{"arch": "efficientnet_v2", "model": "image classifier", "dataset": "capsule endoscopy frames (Kvasir-Capsule)", "train_examples": 42238, "image_size": 64, "crop_scale_min": 0.7, "horizontal_flip": true, "translate": 0.06, "targets": ["finding"], "num_classes": 11, "norm": "groupnorm", "hidden_act": "hardswish", "weight_standardization": false, "channel_attention": "eca", "depths": [2, 4, 2], "kernel_size": 3, "stem": "deep", "expansion": 3, "widths": [32, 56, 96], "loss": "cross_entropy", "head_dropout": 0.1, "init": "trunc_normal_002", "residual_init": "none", "optimizer": "muon", "muon_scale": "spectral", "learning_rate": 0.026, "momentum": 0.95, "nesterov": true, "orthogonalizer": "newton_schulz_5", "adamw_lr_other_params": 0.001, "ema_decay": 0.999, "max_steps": 11400, "batch_size": 128, "epochs": 34.5, "lr_schedule": "step", "warmup_steps": 340, "weight_decay": 0.004, "adamw_weight_decay_other_params": 0.01}
Rows from block 4 of a small image classifier, named by matrix and row number. Rows with one number belong to one channel. Each number is 128 + 32 x the weight over its row's rms, rounded and kept within 0 to 255. All counts start at 0. Numbers have three digits each. After the name is the row's rms in percent of the matrix's.
After each channel's rows are labels from the 100 images, of 14976, where the channel reaches its highest value: "top examples" is what is common among them. Only what is clearly more common there than usual is listed. The data: capsule endoscopy frames (Kvasir-Capsule). In brackets: how many of the 100.
# convs0: expand 3x3 conv (model.blocks.4.convs.0.weight, 168x56x3x3, each kernel summed), inputs 0-55
# convs1: project pointwise conv (model.blocks.4.convs.1.weight, 56x168x1x1, transposed), outputs 0-55

convs0.125 077:190114162143128107146105208075114131168153134161116125109164072094182131128076128152217162119122134115096174153093090143139095132138126155150174147179135124159118101120
convs1.125 063:133126042169119092118075116162057125084114106100123124111081146099131090088130160098120162138181113136122118104122148090061144097161126131089126103111115169083102085181
top examples: finding: ileocecal valve (37)

convs0.16 096:166149083102129146129063135126164168145103186114167052135073127121133098146154084150165073104153143133076124176115045143148123137096088132117138121143098115144125183139
convs1.16 093:123066083098107124133106132175088068110161093048128151121123109073135102120158162109072160077110144156171127145083108153142141134150162080121153091135129137106071110175
top examples: finding: ileocecal valve (30)

convs0.150 069:053110057202110154133117084095067104147073097139109081111119115132157118078117108145114127116136171156089142150156136071068147108126091096141152111118159120134153123167
convs1.150 072:088141103126098057108161138146154139062135109161165196127152101149154165096081114105175153089165115146144111089083167139131136137189157093096093154148140170147184135149
top examples: finding: angiectasia (45)

convs0.146 084:135099091104108210199129165052122112154138129138168156171126135126170127146102190128115100141162166124112125107157143086145110082142154108127138131177121082095088119061
convs1.146 091:120114090082151113188054096138166143194087156148125101153112057094124096108085129115107170198140106131119108129133119150130139145092186116140179097085137177118134131114
top examples: finding: ileocecal valve (35); finding: angiectasia (26)

convs0.144 125:183094104145109095168131125147090125100160186127117139101124143105072075035086088112136155121109140113126135177095158120117147155133178210141169128159132150115151089105
convs1.144 157:090180149169122153119060161178119100117146142131152135088155135111102148191137175116163110125124097150109103121107141140134085132170136146178160160074091204111067091159
top examples: finding: foreign body (55); finding: lymphangiectasia (32)

convs0.15 079:153110106087095173106107111146143158070123158130204117156157101060167109070119107158160168110130155124124147138179106077104082184151151149088104164139115134115179105151
convs1.15 101:135154164092179129140134164146162120178153147159184138137100144175117122229139180128173176181122168074122129106128110153136130149138133173139127161148095175164089103116
top examples: finding: ileocecal valve (50)

convs0.0 077:186086150097127072137125154075147127126104114137204161161162126116195115121127136167094176121127140158147108117149108128082127088108212126168101138101135178116170122080
convs1.0 073:135212135097176146134085135142103126138065154143149125163104160160182134116122136093129136141127149078150190141168130187097110102124136119149088123161120079135072106205
top examples: finding: pylorus (34)

convs0.39 104:152114114165110197047126133164126074163155157117116119089176120131138205126157142207117137136125145144106152127115098166085112090169097095135155121148073123172120146145
convs1.39 090:142172121192163117160147113132081168102108163164090152187145165080168138115116152132124136098153098186157089092071137112099142152076095165130097193139108121097136099159
top examples: finding: ileocecal valve (27)

convs0.123 066:182094160171118120120083119133125081089087148103158180103126078140153141186158071153133102036083137096151160097116096132168144155157103095162132138147129136120077114118
convs1.123 050:189156130103074145098161089145123184107054113166130156114121122124081160147104132112157134141189164115143093163163191120168103150111128135110117140124149116146150220093
top examples: finding: angiectasia (33)

convs0.38 075:132151184120119148102104115143099193167166185125074112166154109089062085177149172153087154129111074134145109152111145141145120150142054151171094113080145139116133128102
convs1.38 048:128116103132159055131121084147138112084061112154146095075147090144213094113100061120100086115152159119176159133094154144096140070138094160086103131136134116131100125130
top examples: finding: ileocecal valve (46)

convs0.116 149:158111189124109199066131091115101146104206150089177101114101131118122115108088085086118140118110147151131164175115165065110099131148104134098142140171103187143123132086
convs1.116 160:102087154129161120086110133124100136154121181148150108127131083152150144217163195119145104088114124039049152123173121097113133149125151174144102109104122172138152135131
top examples: finding: ileocecal valve (64); finding: reduced mucosal view (30)

convs0.104 075:164106172054122127123086163119126077118099143152099097129116101195159091148085166112124085189128115159160183175087101163140126132176128129142131181170118163132160099137
convs1.104 077:093150065142114150134143116102165102160145102132135112121134109149181096180104087212129151103119082178119116130162112120104161080093143158060113153077065147151110157099
top examples: finding: reduced mucosal view (34); finding: ileocecal valve (30)

convs0.109 135:123093128160103131103159138110109127145077116117154103075128207122099135107182169077143182110116135147136119153112095102090129040115111039075112114140116148135130163108
convs1.109 169:171176147158148117173119192082144121152079098172088100081129190076144142123055076139149089123073111149108124146099135095125156157159136135134147191119121148137159132116
top examples: finding: pylorus (54)

convs0.24 095:145118164118124132179143174172054091090143073133123178067199112062105123112102183134116124099152132133159140103103119106102095131161138078108143122088151080143113093130
convs1.24 072:064164096130159143146087143107144158185115122167117098167093194140160168161110037099099152140099086166100105096154118162103159105131169118151109072140113114133108101137
top examples: finding: reduced mucosal view (37); finding: ileocecal valve (37)

convs0.152 085:138075144107155073181182099081055148116106133118152138160111133117124144126084158141139158097113150106132127138146112142124135118116118194065062036097099147111151100120
convs1.152 144:124163147158112126101123071138127176112074071092147159182151110152124130136141113141050124178134155103161143153176153104169127172123081155111119155198094102111170154166
top examples: finding: angiectasia (43); finding: foreign body (31)

convs0.89 137:103147146102087165106182116168155130167171181100163148202162122142140098089096093144144167148143122127150083106168115087165116094128099035140134125167142131133179111124
convs1.89 150:167128115133128147146118108141131136134128128152108101118138091103129104186072145133138136133107162105157144094113094096151152063099194022156110068161150096171096084084
top examples: finding: ileocecal valve (86)

convs0.42 098:116175120160126121081119107146157127150126110153164141103116070091083057087105118071134089127088140129061131137112114141111048080126078145153144086127102137063147106124
convs1.42 071:126130119138085093072100124109126106103157166103099143122160127140129177169125119174136147156062165126141113128136180105172171200123165164073191071085104166110111139125
top examples: finding: foreign body (33)

convs0.141 088:113158154152124173121124088087125170138125102111134125136176152156134084109147070123017140066159082150095144123083185118165132117197135129117114100156125118117121144090
convs1.141 113:076104180148195081080150131181131108139153154206184119147131123129126158096140159092160105150167090119140102138119152056137140141170116133173131145133114107113109166188
top examples: finding: ileocecal valve (36)

convs0.91 107:127085137165111135136114124096078089152085029047143161160126130136167102092101131062120124125142143147162101145108132140118165145141126113115053077113134147114124068131
convs1.91 072:148142112135214143069144126070117127148121137139108108120132149121150117199082095138155124160121094093079149154163081107192129131108101115137102150166078067095110145185
top examples: finding: pylorus (29)

convs0.119 096:036143123102177116112145179085094149181144141172181078163121140139156122071124140149089126144115116114084148153146131079113104182138119101158103165146139132114088066154
convs1.119 070:131142141095099099148187104132122113082103191150173133126112078084130145170111201115153076116147113134118192115116108143126097135113190081077123082161128148168075145115
top examples: finding: ileocecal valve (66)

convs0.31 106:120138095134109107073098170127168184111091111097087145192142139124208123105178112145122118143154139068114120151173132144134109144068130141098126068129198121102101081122
convs1.31 093:104156156151091111146136138134103122138166130110089114125101136094141186114049133142138139135103088106182138149048108087176093201074152108170180144130120122076105138133
top examples: finding: foreign body (30)

convs0.21 083:146128156032124168155118100153130124129117144042172158088085112153146123152096103140108101139051127089118164158162116142130153093126124089101182138139159125064153127127
convs1.21 075:084130118130140135114132128107119105111153069185114104158110067100099078180110105132086156080164131134140101110154181202130190083078136156096143121153079117147108172129
top examples: finding: angiectasia (60)

convs0.18 103:099147121100132089153036156109187100153196170094137111160181165171103105093106138145121142188155137103106132114161101076124175162087131142148121142154111117147152083114
convs1.18 094:165129119077150145111104091134116090124171139112153128130186113141115103146150162065155111097097147160144218106136159167106119161104103141097113122116054107118115040163
top examples: finding: ileocecal valve (54)

convs0.118 094:154117092081114043146200150114167116162130158096108103153141134174142086126163115067164125131085076082186120129098177146093133104077134132129140134131113125098156082124
convs1.118 105:148110134161125077132168141146127128138126125114163163129148096148104104081101178054133115143124078155056161145159165173079147099128056167116142136064085123134178125149
top examples: finding: ulcer (37)

convs0.151 078:106097144153102135129113123082143102126149073122163103136122144099133141135115170112162101147086123048128182092122075135151127110139123076058128138179147043135101197140
convs1.151 083:071119083153109186151095083150158145176152094155129168181129144166173128135120085174146120106130113162089125116150139137052154117182146147135144093089121144172175080098
top examples: finding: reduced mucosal view (45); finding: ileocecal valve (36)

convs0.67 111:099111126150076104126188076135100144118105103130125179151083092089119128119140104092164157143133136152151110154112126116113115023097125077111124174098125071150081197125
convs1.67 166:117139107113095122134127078049124167064169149111214171113120133100101132114110107114164125095110081152125143182098148170083158091096167080141153166131136108111150153163
top examples: finding: ulcer (51); finding: angiectasia (25)

convs0.32 085:160192155143153151165197130184136145144131214108082160131127143146151122127108116175165120129100115140151099127135160133116154185108154134127120169180129074092123171195
convs1.32 068:093086164142121136143129114123131066095130094117143151161146156183108110091074212160158110058165143111097156104134115161064166138136139171132110134074155154148134139178
top examples: finding: reduced mucosal view (38); finding: ileocecal valve (32)

convs0.129 122:147110150119141123155113150133128092115078184100104075127131123086145131139076129124146115170129069212144130137183185131196158166096159163131127098180162122158130077111
convs1.129 124:148130077113107171135072136081102074130078136165148146099130165106155107182166157140188214156108129153159137102130141143136106152093139097160133097120174101132093130063
top examples: finding: lymphangiectasia (28)

convs0.85 131:146110168093102153139082131157141092153132078100127096119121100146130162175193118174135068081093081125118098110150063109124130158057098124146134127158184112176163127164
convs1.85 106:170147068173106112046118114163140159123129124127112101078149112136106151139151065090200046117133122101133146155161128087135094102119144127119111082140098109092078093112
top examples: finding: ileocecal valve (77)

convs0.99 046:137122183144139105172148110104120092129171157119078080158140093124140086133187171081136083144129101113113145118147171165170197152104072069109071100173120106109125135147
convs1.99 058:099097132103137106118096131097188104197140111149155133132127112189116122132103162118146091122159074123142158127177116124069150084170151174073151152035090124108135109095
top examples: finding: reduced mucosal view (45)

convs0.100 106:127076103131129112157104159179125062157150122175152099142099183094090167071101131112123123154088089134134155183108199156169125161080114128124143127119115128060118122077
convs1.100 131:137166121124142136072154110133197111104147155116101150089135116111152140195165158143150207147096136120124119131098112181139141182147120108210164149145134129175069181117
top examples: finding: lymphangiectasia (53)

convs0.86 108:125098152174116132103072109163133073123094105170167145122137197226161118123089152131107147112086110097094177124141120110122112179144139153090086099156122122139093088083
convs1.86 082:144156128134124129103129145101071124079119139146131133102158112160108152153178224132076125155156125152202144105135131145132123175081115122202069159084083134105137091118
top examples: finding: reduced mucosal view (25)

convs0.101 074:137140157095089160113091196171164062123154059145093078120151091144137106144110152130171118159118135182136111113116151115129122168097146160156113184168109160181161108181
convs1.101 085:131122080126091111123153119078133119139156076135124171117157129177163170181135174145155146091143063146042139129191116131091162115174126108069101113090108151165112127106
top examples: finding: reduced mucosal view (33); finding: ileocecal valve (26)

convs0.92 097:125099169138071135091113171130092082143090075142068090159181088163125086151092142103048144085126124148142129108158099164088199118126128154149103142149137155112159124125
convs1.92 085:122142113133144085140155101111187077115111091148171145100139178188153120141151153093124117186200058148174123161143120090133116141099146143118153077121079104106060127138
top examples: finding: ulcer (25)

convs0.143 126:129130138140121177181114122090162130151100127162145143121133162112115170153124130104136082153134084096132153112147190132195193134167127134105144092223188081126110182113
convs1.143 083:052106154079129182148088142188107118188168100147130104173142153093126175150143084088131184094103106151090146097096070147190129139115146142141148125126158112121096146112
top examples: finding: pylorus (49)

convs0.120 105:128121163142115117055169138104161135150144186171136187136096168101141129155112107147075143061118071119100151197138196095107144151084154115133148125143140122177139126084
convs1.120 104:081107137155054133113116141178122146118165194170105073163081090078134173119149176136133120120115133188104164169173138134072148160147104125135137150171137104120077150136
top examples: finding: lymphangiectasia (29)

convs0.20 082:088187144055087120148090205182128083126157123173168098174089136120124139110140136128166133175092134183121177169136118176154134106101141135105133138088109120141173146104
convs1.20 083:122117118151128151154130117183088074169150152158157122148114126146117140176136161130169077098195079131135119157171150131108110128149175094095155107057090115186062170141
top examples: finding: ulcer (53)

convs0.117 078:164110135148120156103184146104140146082112080136148164113156123125136079126194074140172162129133147112123072120087164149178139140072138147067070132093110130182098129074
convs1.117 070:123068062148064078148122128129108123135124177099109180180138175181078143130107104124149117137179106144105110150162108109123110124148097113068090138100114121077195119097
top examples: finding: ulcer (49); finding: angiectasia (30)

convs0.4 122:186151143158129136096029144101159166089163093101121134116142092159159113157163099167044146111172119138165159092103115085128155076131147120110102123124089113122136175125
convs1.4 105:169152169092149122135151148153146118114145095124109125137096144148100117091140100065120091130183123172093131115095079150169129124149147183185080169111095135114115017124
top examples: finding: ileocecal valve (56)

convs0.70 080:154089170171091111147154150085163150124136091116175123115075155203171133140193131163096102096112126127140130129088082163098152115161140114133049097128102129140105105190
convs1.70 086:146151151124144159080111151102132143164112136166163137115234199093126122103080153126126118167113110199132112177097129137125111131104138139128176105171053091106127149107
top examples: finding: pylorus (57)

convs0.40 086:147050078105113078092122146143106143160148148065107126171176079130165117134129089138168103131154142174124082118118139076123104121162136135118145109132112047177152177093
convs1.40 129:154117089110138128120159093124113137056176192073156165152169128159092069102144107130111085154124075091097115138110143105110118110127102059189159143146112087079116131099
top examples: finding: ulcer (51); finding: ileocecal valve (35)

convs0.35 069:096133150156199137128126114106071146084163131114090107150113134180149129110097097159064110179110122146186141160068141158150166127165141166121158167129124108213098109118
convs1.35 083:075092106149132081100121122166094117143153148195126169127120193136148088149112106213104143132183148113115087144183148147090124090107142106094153116077131094185159121131
top examples: finding: ulcer (53); finding: ileocecal valve (25)

convs0.159 065:123090145136109121075130111084155148179092095138113052167142068106071143164043156057147122139093125108138131136087095118096157117130152144131150118140182163133142130163
convs1.159 064:080142123117128061132163094156141102116111091168071143120129079147170089090126097141140141094180158132091117204170151144139113139113177119212130117168119140134088172122
top examples: finding: ileocecal valve (35)

convs0.59 104:133088189165120116180117122144147118107107089173143129097140086184107118130081074140092075115135095119163096145117160127123111096124074108076059123058142128148140087171
convs1.59 118:108146177091163114119143203146097114185124094173101085138132125146121145163109139145079149154090163069134172166128111191148134173136188092101114119109094071157151132116
top examples: finding: reduced mucosal view (33); finding: ileocecal valve (28)

convs0.148 091:105172183148082147179117124119159140173127143099207090075121137095078110176134164123141095130126116115131207140049134107088113107134178151105166106105127120143135123153
convs1.148 140:070095159126128191147111084163139151150129053133122120127138142175128118160150130154111113125091158119079169123183164167061173119127103143148129110118159125191161123056
top examples: finding: reduced mucosal view (46)