config.yaml
arch: "efficientnet_v2"
model: "image classifier"
dataset: "capsule endoscopy frames (Kvasir-Capsule)"
train_examples: 42238
image_size: 64
crop_scale_min: 0.7
horizontal_flip: true
translate: 0.06
targets: ["finding"]
num_classes: 11
norm: "groupnorm"
activation: "hardswish"
weight_standardization: false
channel_attention: "eca"
depths: [2, 4, 2]
kernel_size: 3
stem: "deep"
expansion: 3
widths: [32, 56, 96]
loss: "cross_entropy"
head_dropout: 0.1
init: "trunc_normal_002"
residual_init: "none"
optimizer: "muon"
muon_scale: "spectral"
lr: 0.026
momentum: 0.95
nesterov: true
orthogonalizer: "newton_schulz_5"
adamw_lr_other_params: 0.001
ema_decay: 0.999
steps: 11400
batch_size: 128
epochs: 34.5
lr_schedule: "step"
warmup_steps: 340
weight_decay: 0.004
adamw_weight_decay_other_params: 0.01
Rows from block 5 of a small image classifier, named by matrix and row number. Rows with one number belong to one channel. Each number is 128 + 24 x the weight over its row's rms, rounded and kept within 0 to 255. All counts start at 0. Numbers have three digits each.
After each channel's rows are labels from the 100 images, of 14976, where the channel reaches its highest value: "strongest on" is what is common among them. Only what is clearly more common there than usual is listed. The data: capsule endoscopy frames (Kvasir-Capsule).
# convs0: expand 3x3 conv (model.blocks.5.convs.0.weight, 168x56x3x3, each kernel summed), inputs 0-55
# convs1: project pointwise conv (model.blocks.5.convs.1.weight, 56x168x1x1, transposed), outputs 0-55

convs0.9:091165148138127186105119085137119110118162128128111090121125156116097127111071123105134133128141144113122179153177124130129148129148178094146105126105116148144126105139
convs1.9:133116165142179072109142132139157128135144110137136131106129115092161114120118128148141106126132114101107116131138136096127118094165136115097131125143126069119138074059
strongest on: finding: ileocecal valve

convs0.40:141084155154095135139147114113163086139124119118059130094157123135088124114112119102136133100156110142145156159130157120105110144099167171141096116151146131158128127135
convs1.40:113125110090121151113113113179133181111093172112140086150080149117131111138138155086107151117099131145098080100114138149126149116139123095147122159093123132132115134135
strongest on: finding: angiectasia

convs0.39:150105151154110139092125118117121082147134094096105126090172168141136167110137093115136123071160125110124134156145135128094168140147114157141109125094130115138129083122
convs1.39:144181156124177141138147114109112145109115151104096099131126167117157128147139117082078113141136115151093117114119129122120141075118104093100121127092156142116125086141
strongest on: finding: ileocecal valve

convs0.38:115125172121117114110114138139127109125179143138134160112141153127089097100123091106151114120113096094105124178130142196106167163137156127120126089117134133129135127165
convs1.38:094109121166100162121099122103110065114139157161136142112112132119144117149114064168130124133097132113141126138112125118158085162135139114084143143115129087121140101144
strongest on: finding: reduced mucosal view

convs0.108:112142086140135156134124096153173134109133118119103157108150135123132114093130096084139179154159120157115138127179139060090135146127126140134104144146126137130137148164
convs1.108:182083144140141096105145124146145144102124130167170107099093118103096094157083135110146117121129121135163092106115126168136137112172128136109122088141118122131141104107
strongest on: finding: angiectasia

convs0.26:132103116141105102109111130110160129147120117116088120127128094130135162126128075116165112125142124144120067123108153147105165166104136187111089133169105124123163148122
convs1.26:137096116101108140103106165166114135104130152159135197142121151105141095136134120098101159116092099165095120122137122089170126103153096096126145129092113141124125131129
strongest on: finding: ileocecal valve

convs0.116:150107090114084174084114095137148175137112111142152107150142140108164094139127092184130138159111127140141151153120126144085118167123164131153137107147127132130119120138
convs1.116:135143101118153116105117170131157149140170124114146144111086143125103139097092131107114085164136181088125163107117146103130107121135095091146151146142127103145110172139
strongest on: finding: ileocecal valve

convs0.147:156113138113099142131125174143097117096118185153149157124147157100105123138146112132185149125159128161108121112111118138115075108155128144163167122108138155126163134145
convs1.147:166143081151173101148093110128149128123113137138144147137133155139117098090145130096161148161136130134167137129133175096143102142106181168147115150133138155139097139148
strongest on: finding: angiectasia; finding: foreign body

convs0.57:126065123103100099165090117118117137133165116115122098079109129137127135122114137165105141121080126163129132111061125148116164118123127110094128128105127092143131142157
convs1.57:126135161090131137139089169136125124116113071125082159132182138139111113118121149150114100166124101153155129165105114130095148137120165150155127162145119127127117105087
strongest on: finding: pylorus

convs0.49:112138153148128080123125137108131096155134106117121141087178129127082131119094144093138117152154102112096086117128129111142083145104131158136127112149119148167158180106
convs1.49:103092113140125125164112137162129111137130129131146123128147134144178131117111110157155148063150090163072127121151135140107118104191121112126135100154125124159100102118
strongest on: finding: reduced mucosal view

convs0.103:133127106107111124124113135106100107121190096149135108149142118146109107095113066120164123153153117149141123124163133119121134155163118141140133173182129135185132156130
convs1.103:142186146133157080121089121165139111105131159174144112181100085156124111093129132166136104096109149113135132100108126119134098137104118139101112114129148127135141101116
strongest on: finding: angiectasia; finding: ileocecal valve

convs0.117:140139161108149104149133092082133126127091109087126148116148113153106112094137118095091082159122084133114110160106107107159119116105152118165141088142096127121098141120
convs1.117:095130129132083132136122152142113120110128150159130092132125164126102107057113121084093159164099129119127090117102161148126140149160167137135120117128090112099153150129
strongest on: finding: angiectasia

convs0.60:159163081111123134126120137121151123087100163144210146128142116125120129105114121133129087127128140144180148130140155133116094124106130130114096142095083111150102145107
convs1.60:173105172132143174111106107132093145131149139135081135139131103121123137111079100131105143156130140110111153144177085113126135145181109084126143103148151138130127109140
strongest on: finding: ileocecal valve

convs0.89:104126128141111104148112090085091140106153100109148144114153116130105133133190116106137113109180096085135108159161137120143111171109132138144149133160153134108167144136
convs1.89:119151151105114131122063128166116133168151155105148117110101091162103171158133112112143104122135150167128119090115149115145124164089158124135117126157148156144150110152
strongest on: finding: angiectasia

convs0.31:104115101112130115142141182127154101116126089111113151168179122104168148117120151129150107178134083134119155159120157123141127133152169150149120089127134136091141124149
convs1.31:136125121122114128150131155109125121127134163144107135135070146102181082146142120143122174164083081160121116109122120130137132128151154136123166083111162141112099125095
strongest on: finding: lymphangiectasia; finding: foreign body

convs0.52:104126152114134121183136122165131153141122098089168133106101133120098122188130082090121121112141168116127140117107136116138110107086148121111118120126130117108089182108
convs1.52:112104124108079129182142167141114090124112149141102111108116122177129152150167108115088150163148108110124127115114132098158135153126146156156075111137126142138159110111
strongest on: finding: ileocecal valve

convs0.35:127123159129093103165115151143131100120124144096106123133141080120190160134103084106156109117132137164131157106148135160119127139144138141097132170171150134087118101138
convs1.35:174125127108147163113109112120154131125161162134119126100130141125127104142107140118130107197131145133093086098132125135173162103131130145172107106092142157111077137119
strongest on: finding: angiectasia

convs0.50:126080114142139136089108092090100159167112100150127140159134098101145117127133122126100130107138105130119058148126146087087137121117149169140135109112158127145102103121
convs1.50:098119137096101159157139131154162084087142110132154128101167111131118131110145149097164116142142128119131143086136121121162153137067113104142145114132136156081155153104
strongest on: finding: reduced mucosal view

convs0.138:123167131158080110125161155114158146117128128127151106117122119123107154094158095143127145145138182116111118154107143105141134165162116129078074160160125116142165123122
convs1.138:142120110110151105114160131117129113090115132126138144194173136126101146133108077137112127123092150126165133125177154132159092102131147107128147125156064116115133121141
strongest on: finding: lymphangiectasia; finding: foreign body

convs0.34:142144143078153124157131126126135106090119133137110125100140124100111142142104112134124122123109078144117134121183158144102138129085094152114066132186140146109144116161
convs1.34:152110072113101113130116111089130140127149149123145115104090093123173134108089096113121122139119167180083071088115120124133109130131117116109148113132137146115107103135
strongest on: finding: ileocecal valve

convs0.41:158161112098147138141152081132150120094156104107129166143150086167159131163135125109145157089105141092116128112136119113090113102099101094098141135142113105110145104111
convs1.41:136148176099121138131152149091165163125160128111089122134089095101120098099109147092121094154130139152096115094123106132141141084133156109157133126158166145148126113109
strongest on: finding: ileocecal valve

convs0.165:104139131166155129119148115123091122057140123158135125116096139174141119126054115128159166133099110133106087102121119103096117130120129135105112092134154114120114136134
convs1.165:116122146100158087147188088153129139135108168123114156084134129146121173153162160090136103125143136103121142130150120154106114157135091118139110121119100128144178139125
strongest on: finding: angiectasia

convs0.27:146095149103167116149123147142142139193138093128120141145151154110119131119122127137139105105125108134150145125101115124087138139125163211117129122136135130149092084088
convs1.27:124126136139138193081103131118151167129129099142165111115089139120132135113139162112143085125121157086092105088152120127137121112102093138143102143111132136108125185128
strongest on: finding: reduced mucosal view

convs0.107:134145136111134168113120096137158153113099125135103113143138136141105167114127078109119142173145087168128135098121150108088141123130144166125112141120150167065139092109
convs1.107:134104135122129094126166080144124133151123101127173105145106118102142112166137132126148164152152149132122121149175169142150119172138082141120113156125090140161129175144
strongest on: finding: angiectasia

convs0.32:191121144109136129172111099111115097134169124131136144143165121192116129142141115132111163129135123112161136123141129129142118115130117119160094099109113084100135073095
convs1.32:092133142075094139112126112082139148114080121125075084116126136131135158094106159142118109115136145136126189130137141114099118127120080118110087105139122133148132105123
strongest on: finding: ileocecal valve

convs0.93:111135139084123121122161124128117114159172144108121148146132118147084104088156111124121135099141137139098139122160161114144188099088119145108118140117101130091105179095
convs1.93:096110128121111130125121150153157142106128131167186104083085098111086095081113120094160138132113174156128114124107134114085128151132107143143154132145098111125123117134
strongest on: finding: ulcer

convs0.90:159141086108133122153111149140144121140090144109147106123140098143125140088125095135151091107155105104150136133149130185129107133113149143148157112190132159081158119154
convs1.90:155156128141139141149166132188141081154145115138142116101118114135132118151119137115063142166113168130097163156149155126091120100116122158121089109127151105127118114113
strongest on: finding: ileocecal valve; finding: lymphangiectasia

convs0.83:098105109146161129145113128128120133152097087164088147138113134167126167141113122109098084120106074131136139109135164138123130161127117102097151126150122116081180136145
convs1.83:103126152081137143103187130137120109137154084144183146152145120118117140099119137117157094105140085132104082146149114110141142122180153144129162123135117136153132130104
strongest on: finding: reduced mucosal view; finding: lymphangiectasia

convs0.14:129126117080117175109123140145157105134132117103128157128126079125152131155111145152169141144093119160059092156096144149115135140131130120164157106116123098154127160137
convs1.14:156140102090107111106172119122134125161155095134115114087104126131106114110180147140151125110168119124141131156160121101129122078135095130141143149172152080144143134098
strongest on: finding: lymphangiectasia

convs0.36:144147129128152137101114136148155160148104128122105148135184110153101155138135100129103161131143118109100146104120097140132130101104199165150130144133084120110177146153
convs1.36:134143146154144091113141121119144151125107162142147149165114176123157085146102114143146105130129151142119103134127163100134118123196117110178141095111127117110125072139
strongest on: finding: angiectasia

convs0.55:122146131126133139127146122147143135099148119150137136125097127116102126113141090095131113078187128123108098139119117117171132146124069131118163192169125105141084151116
convs1.55:080103084110130146167136117162101175145151132092156086135100146107145135116105116143101121123132125132168143123146170106147125129092135114139162097148096137150093144104
strongest on: finding: angiectasia

convs0.124:168150145105127117109136182120137124150105168120165139172130123177141124104149091124133133159149089150098112118091114134126093157137092140151135121114141161088157118139
convs1.124:140107132136118087133116101136140113105125122128113133092134107084171095126154088171157157130142155111100104158152133180156146074100113140140157153124110104145108132135
strongest on: finding: ulcer

convs0.145:148105148096116110167126129113170160135086150151136096122136152115130138054143143164125117091127149109139134149148100139152129137131120114146167161123161148081114104143
convs1.145:136151135107107129175139107135116112106116118116133100091120099086152096115130128090128200093130147152117110142154118150109116129082116115183116113141112121137100143091
strongest on: finding: angiectasia

convs0.125:133114106128136126096120101127107123161105122142135136140143119152131079144142109164108175093166121167088146143133082092115073142111112116119145126139139152116160076130
convs1.125:110108101133161145156117144111152148129144111152163116153133138145166157146106162140115171159153124121125114088131168179095165117140137160162069134123129132145148121118
strongest on: finding: ileocecal valve; finding: reduced mucosal view

convs0.164:122140121144139134136121132073077124133145105143125123113121123084142129181123138101150130157153081170140133101115178117099113131128104127149104110078122163104099138098
convs1.164:123150097130138114088158128144111106183128127103135122137133154188150147133143144088130148119151166076099138116167118119186151101101149116102119136119125122108126150137
strongest on: finding: ileocecal valve

convs0.144:074115116112132136077129121158132134168148105119133133109147117132100183142153096134148117132143095121113086137122130139125100165132115101173164123119186120134144093135
convs1.144:123129136133093137139160126119093090138186123134134119120154124127139152139124091164130135142155132089145142153101107141146108151103166101092102093113142082107124071151
strongest on: finding: reduced mucosal view

convs0.94:139105145093147163150140161094132130115131114094165101132176086108116120131158139152117112113088132116140104089116092163097134094105119119083128132096120141134148086142
convs1.94:133079113129117131138108132121150125095138109125115187124135174080138075074093134158139133116173138127069107118141135134151125156129143136098132130135130140129105144105
strongest on: finding: reduced mucosal view

convs0.167:117119078139173144149085153165111124140115129118080144113123160059116109110123118132148138128092121114080109104093130118159148122126159105138111087132153134111116126130
convs1.167:101110155085088132146129137129107155101125106088121135127127107135137131126161142143124149134109108151142117116146075147103180184127140136092113106157136099116150154076
strongest on: finding: reduced mucosal view

convs0.84:113176125107111129104109120141117112162120160104172131126152110136098118089082132102133142152104081138103120160180134147144105118127140130077094124090132137100103144130
convs1.84:149105122128157152120129126167147098115116149167109136095099115133138128096094084202141109128132167102104136128094119092112146143162112114141156115121112108099134094109
strongest on: finding: lymphangiectasia

convs0.128:155083141134110141126179134130121125132121174126151129104128138078078157118134148104144126152116119141119128152134091107114110063081132091114135127115129095130086126108
convs1.128:119125113129136131137069129137147163097145134167132122120117165138132088121102108114104125105055114087093163110111134155103149128126092108118115110111116171147158128120
strongest on: finding: ileocecal valve

convs0.16:083106108096119127103137140161151146119140124137139149114154116165115143170127077116166080137109110159095131138173118115110122131154154099126104123189145154143133131113
convs1.16:149150140114107087124137119149163118139177149130103096101128119106093128074119145076138126107127136078159119141104128135131137101111119095091101135160119120083124102106
strongest on: finding: ileocecal valve

convs0.162:126145123142107081092112102132074119152142147145160062132118131135143088125109120133111160145116151157103102137107134127141132086087120097160151100151094106119144128116
convs1.162:093080097140149108143143106138157120163144070174140132112114108138151119130106122156126142054144107121135140111139154115101138092168127132120141125148117117110103095108
strongest on: finding: reduced mucosal view; finding: ileocecal valve

convs0.53:146145126130127127155152125094100137103146145146127136154127125141091119140072109108181125154143164124115172116123155134135124133080110119108124166158097128157148190154
convs1.53:143138126096101178132092135155101154141129178134121153171134096124116103083132136103104123069145147143121102105114089145093129132158110120131109148117123137124143079141
strongest on: finding: angiectasia

convs0.152:159155156119165131149091131151162142157112093175110099122151105139134122112120104164091153101116118144121116112091104118136101107168122144103097174152170129121107134132
convs1.152:128141133103102100127138095168074091089093135158156104173116143164124119118165117105141174125172103100146144133157127126160135130088140135146103126120114126141111142119
strongest on: finding: angiectasia

convs0.143:103136133113133159134086129162130110166145127173155161183145158103126100129096106131152133149160135126125150126140147110088133146127183143115145114136165104158169115110
convs1.143:124103134123141117133052151155126100142139082114126136135160145118156173142106136126154110121106141085140134122133124095150119162154138144160116072083128115131120134088
strongest on: finding: ileocecal valve; finding: reduced mucosal view

convs0.81:130157151175098166140089121137092125170130114118117086079172107113122129113149136112097108119148148109117114134104131111077139106093136096144114096135132142150128121169
convs1.81:118096123160144111118123109157150117127131102128128144138116144158175138101094099154146079113128102107091132100161103096140101113129137154118132154121130134160152115050
strongest on: finding: reduced mucosal view; finding: ileocecal valve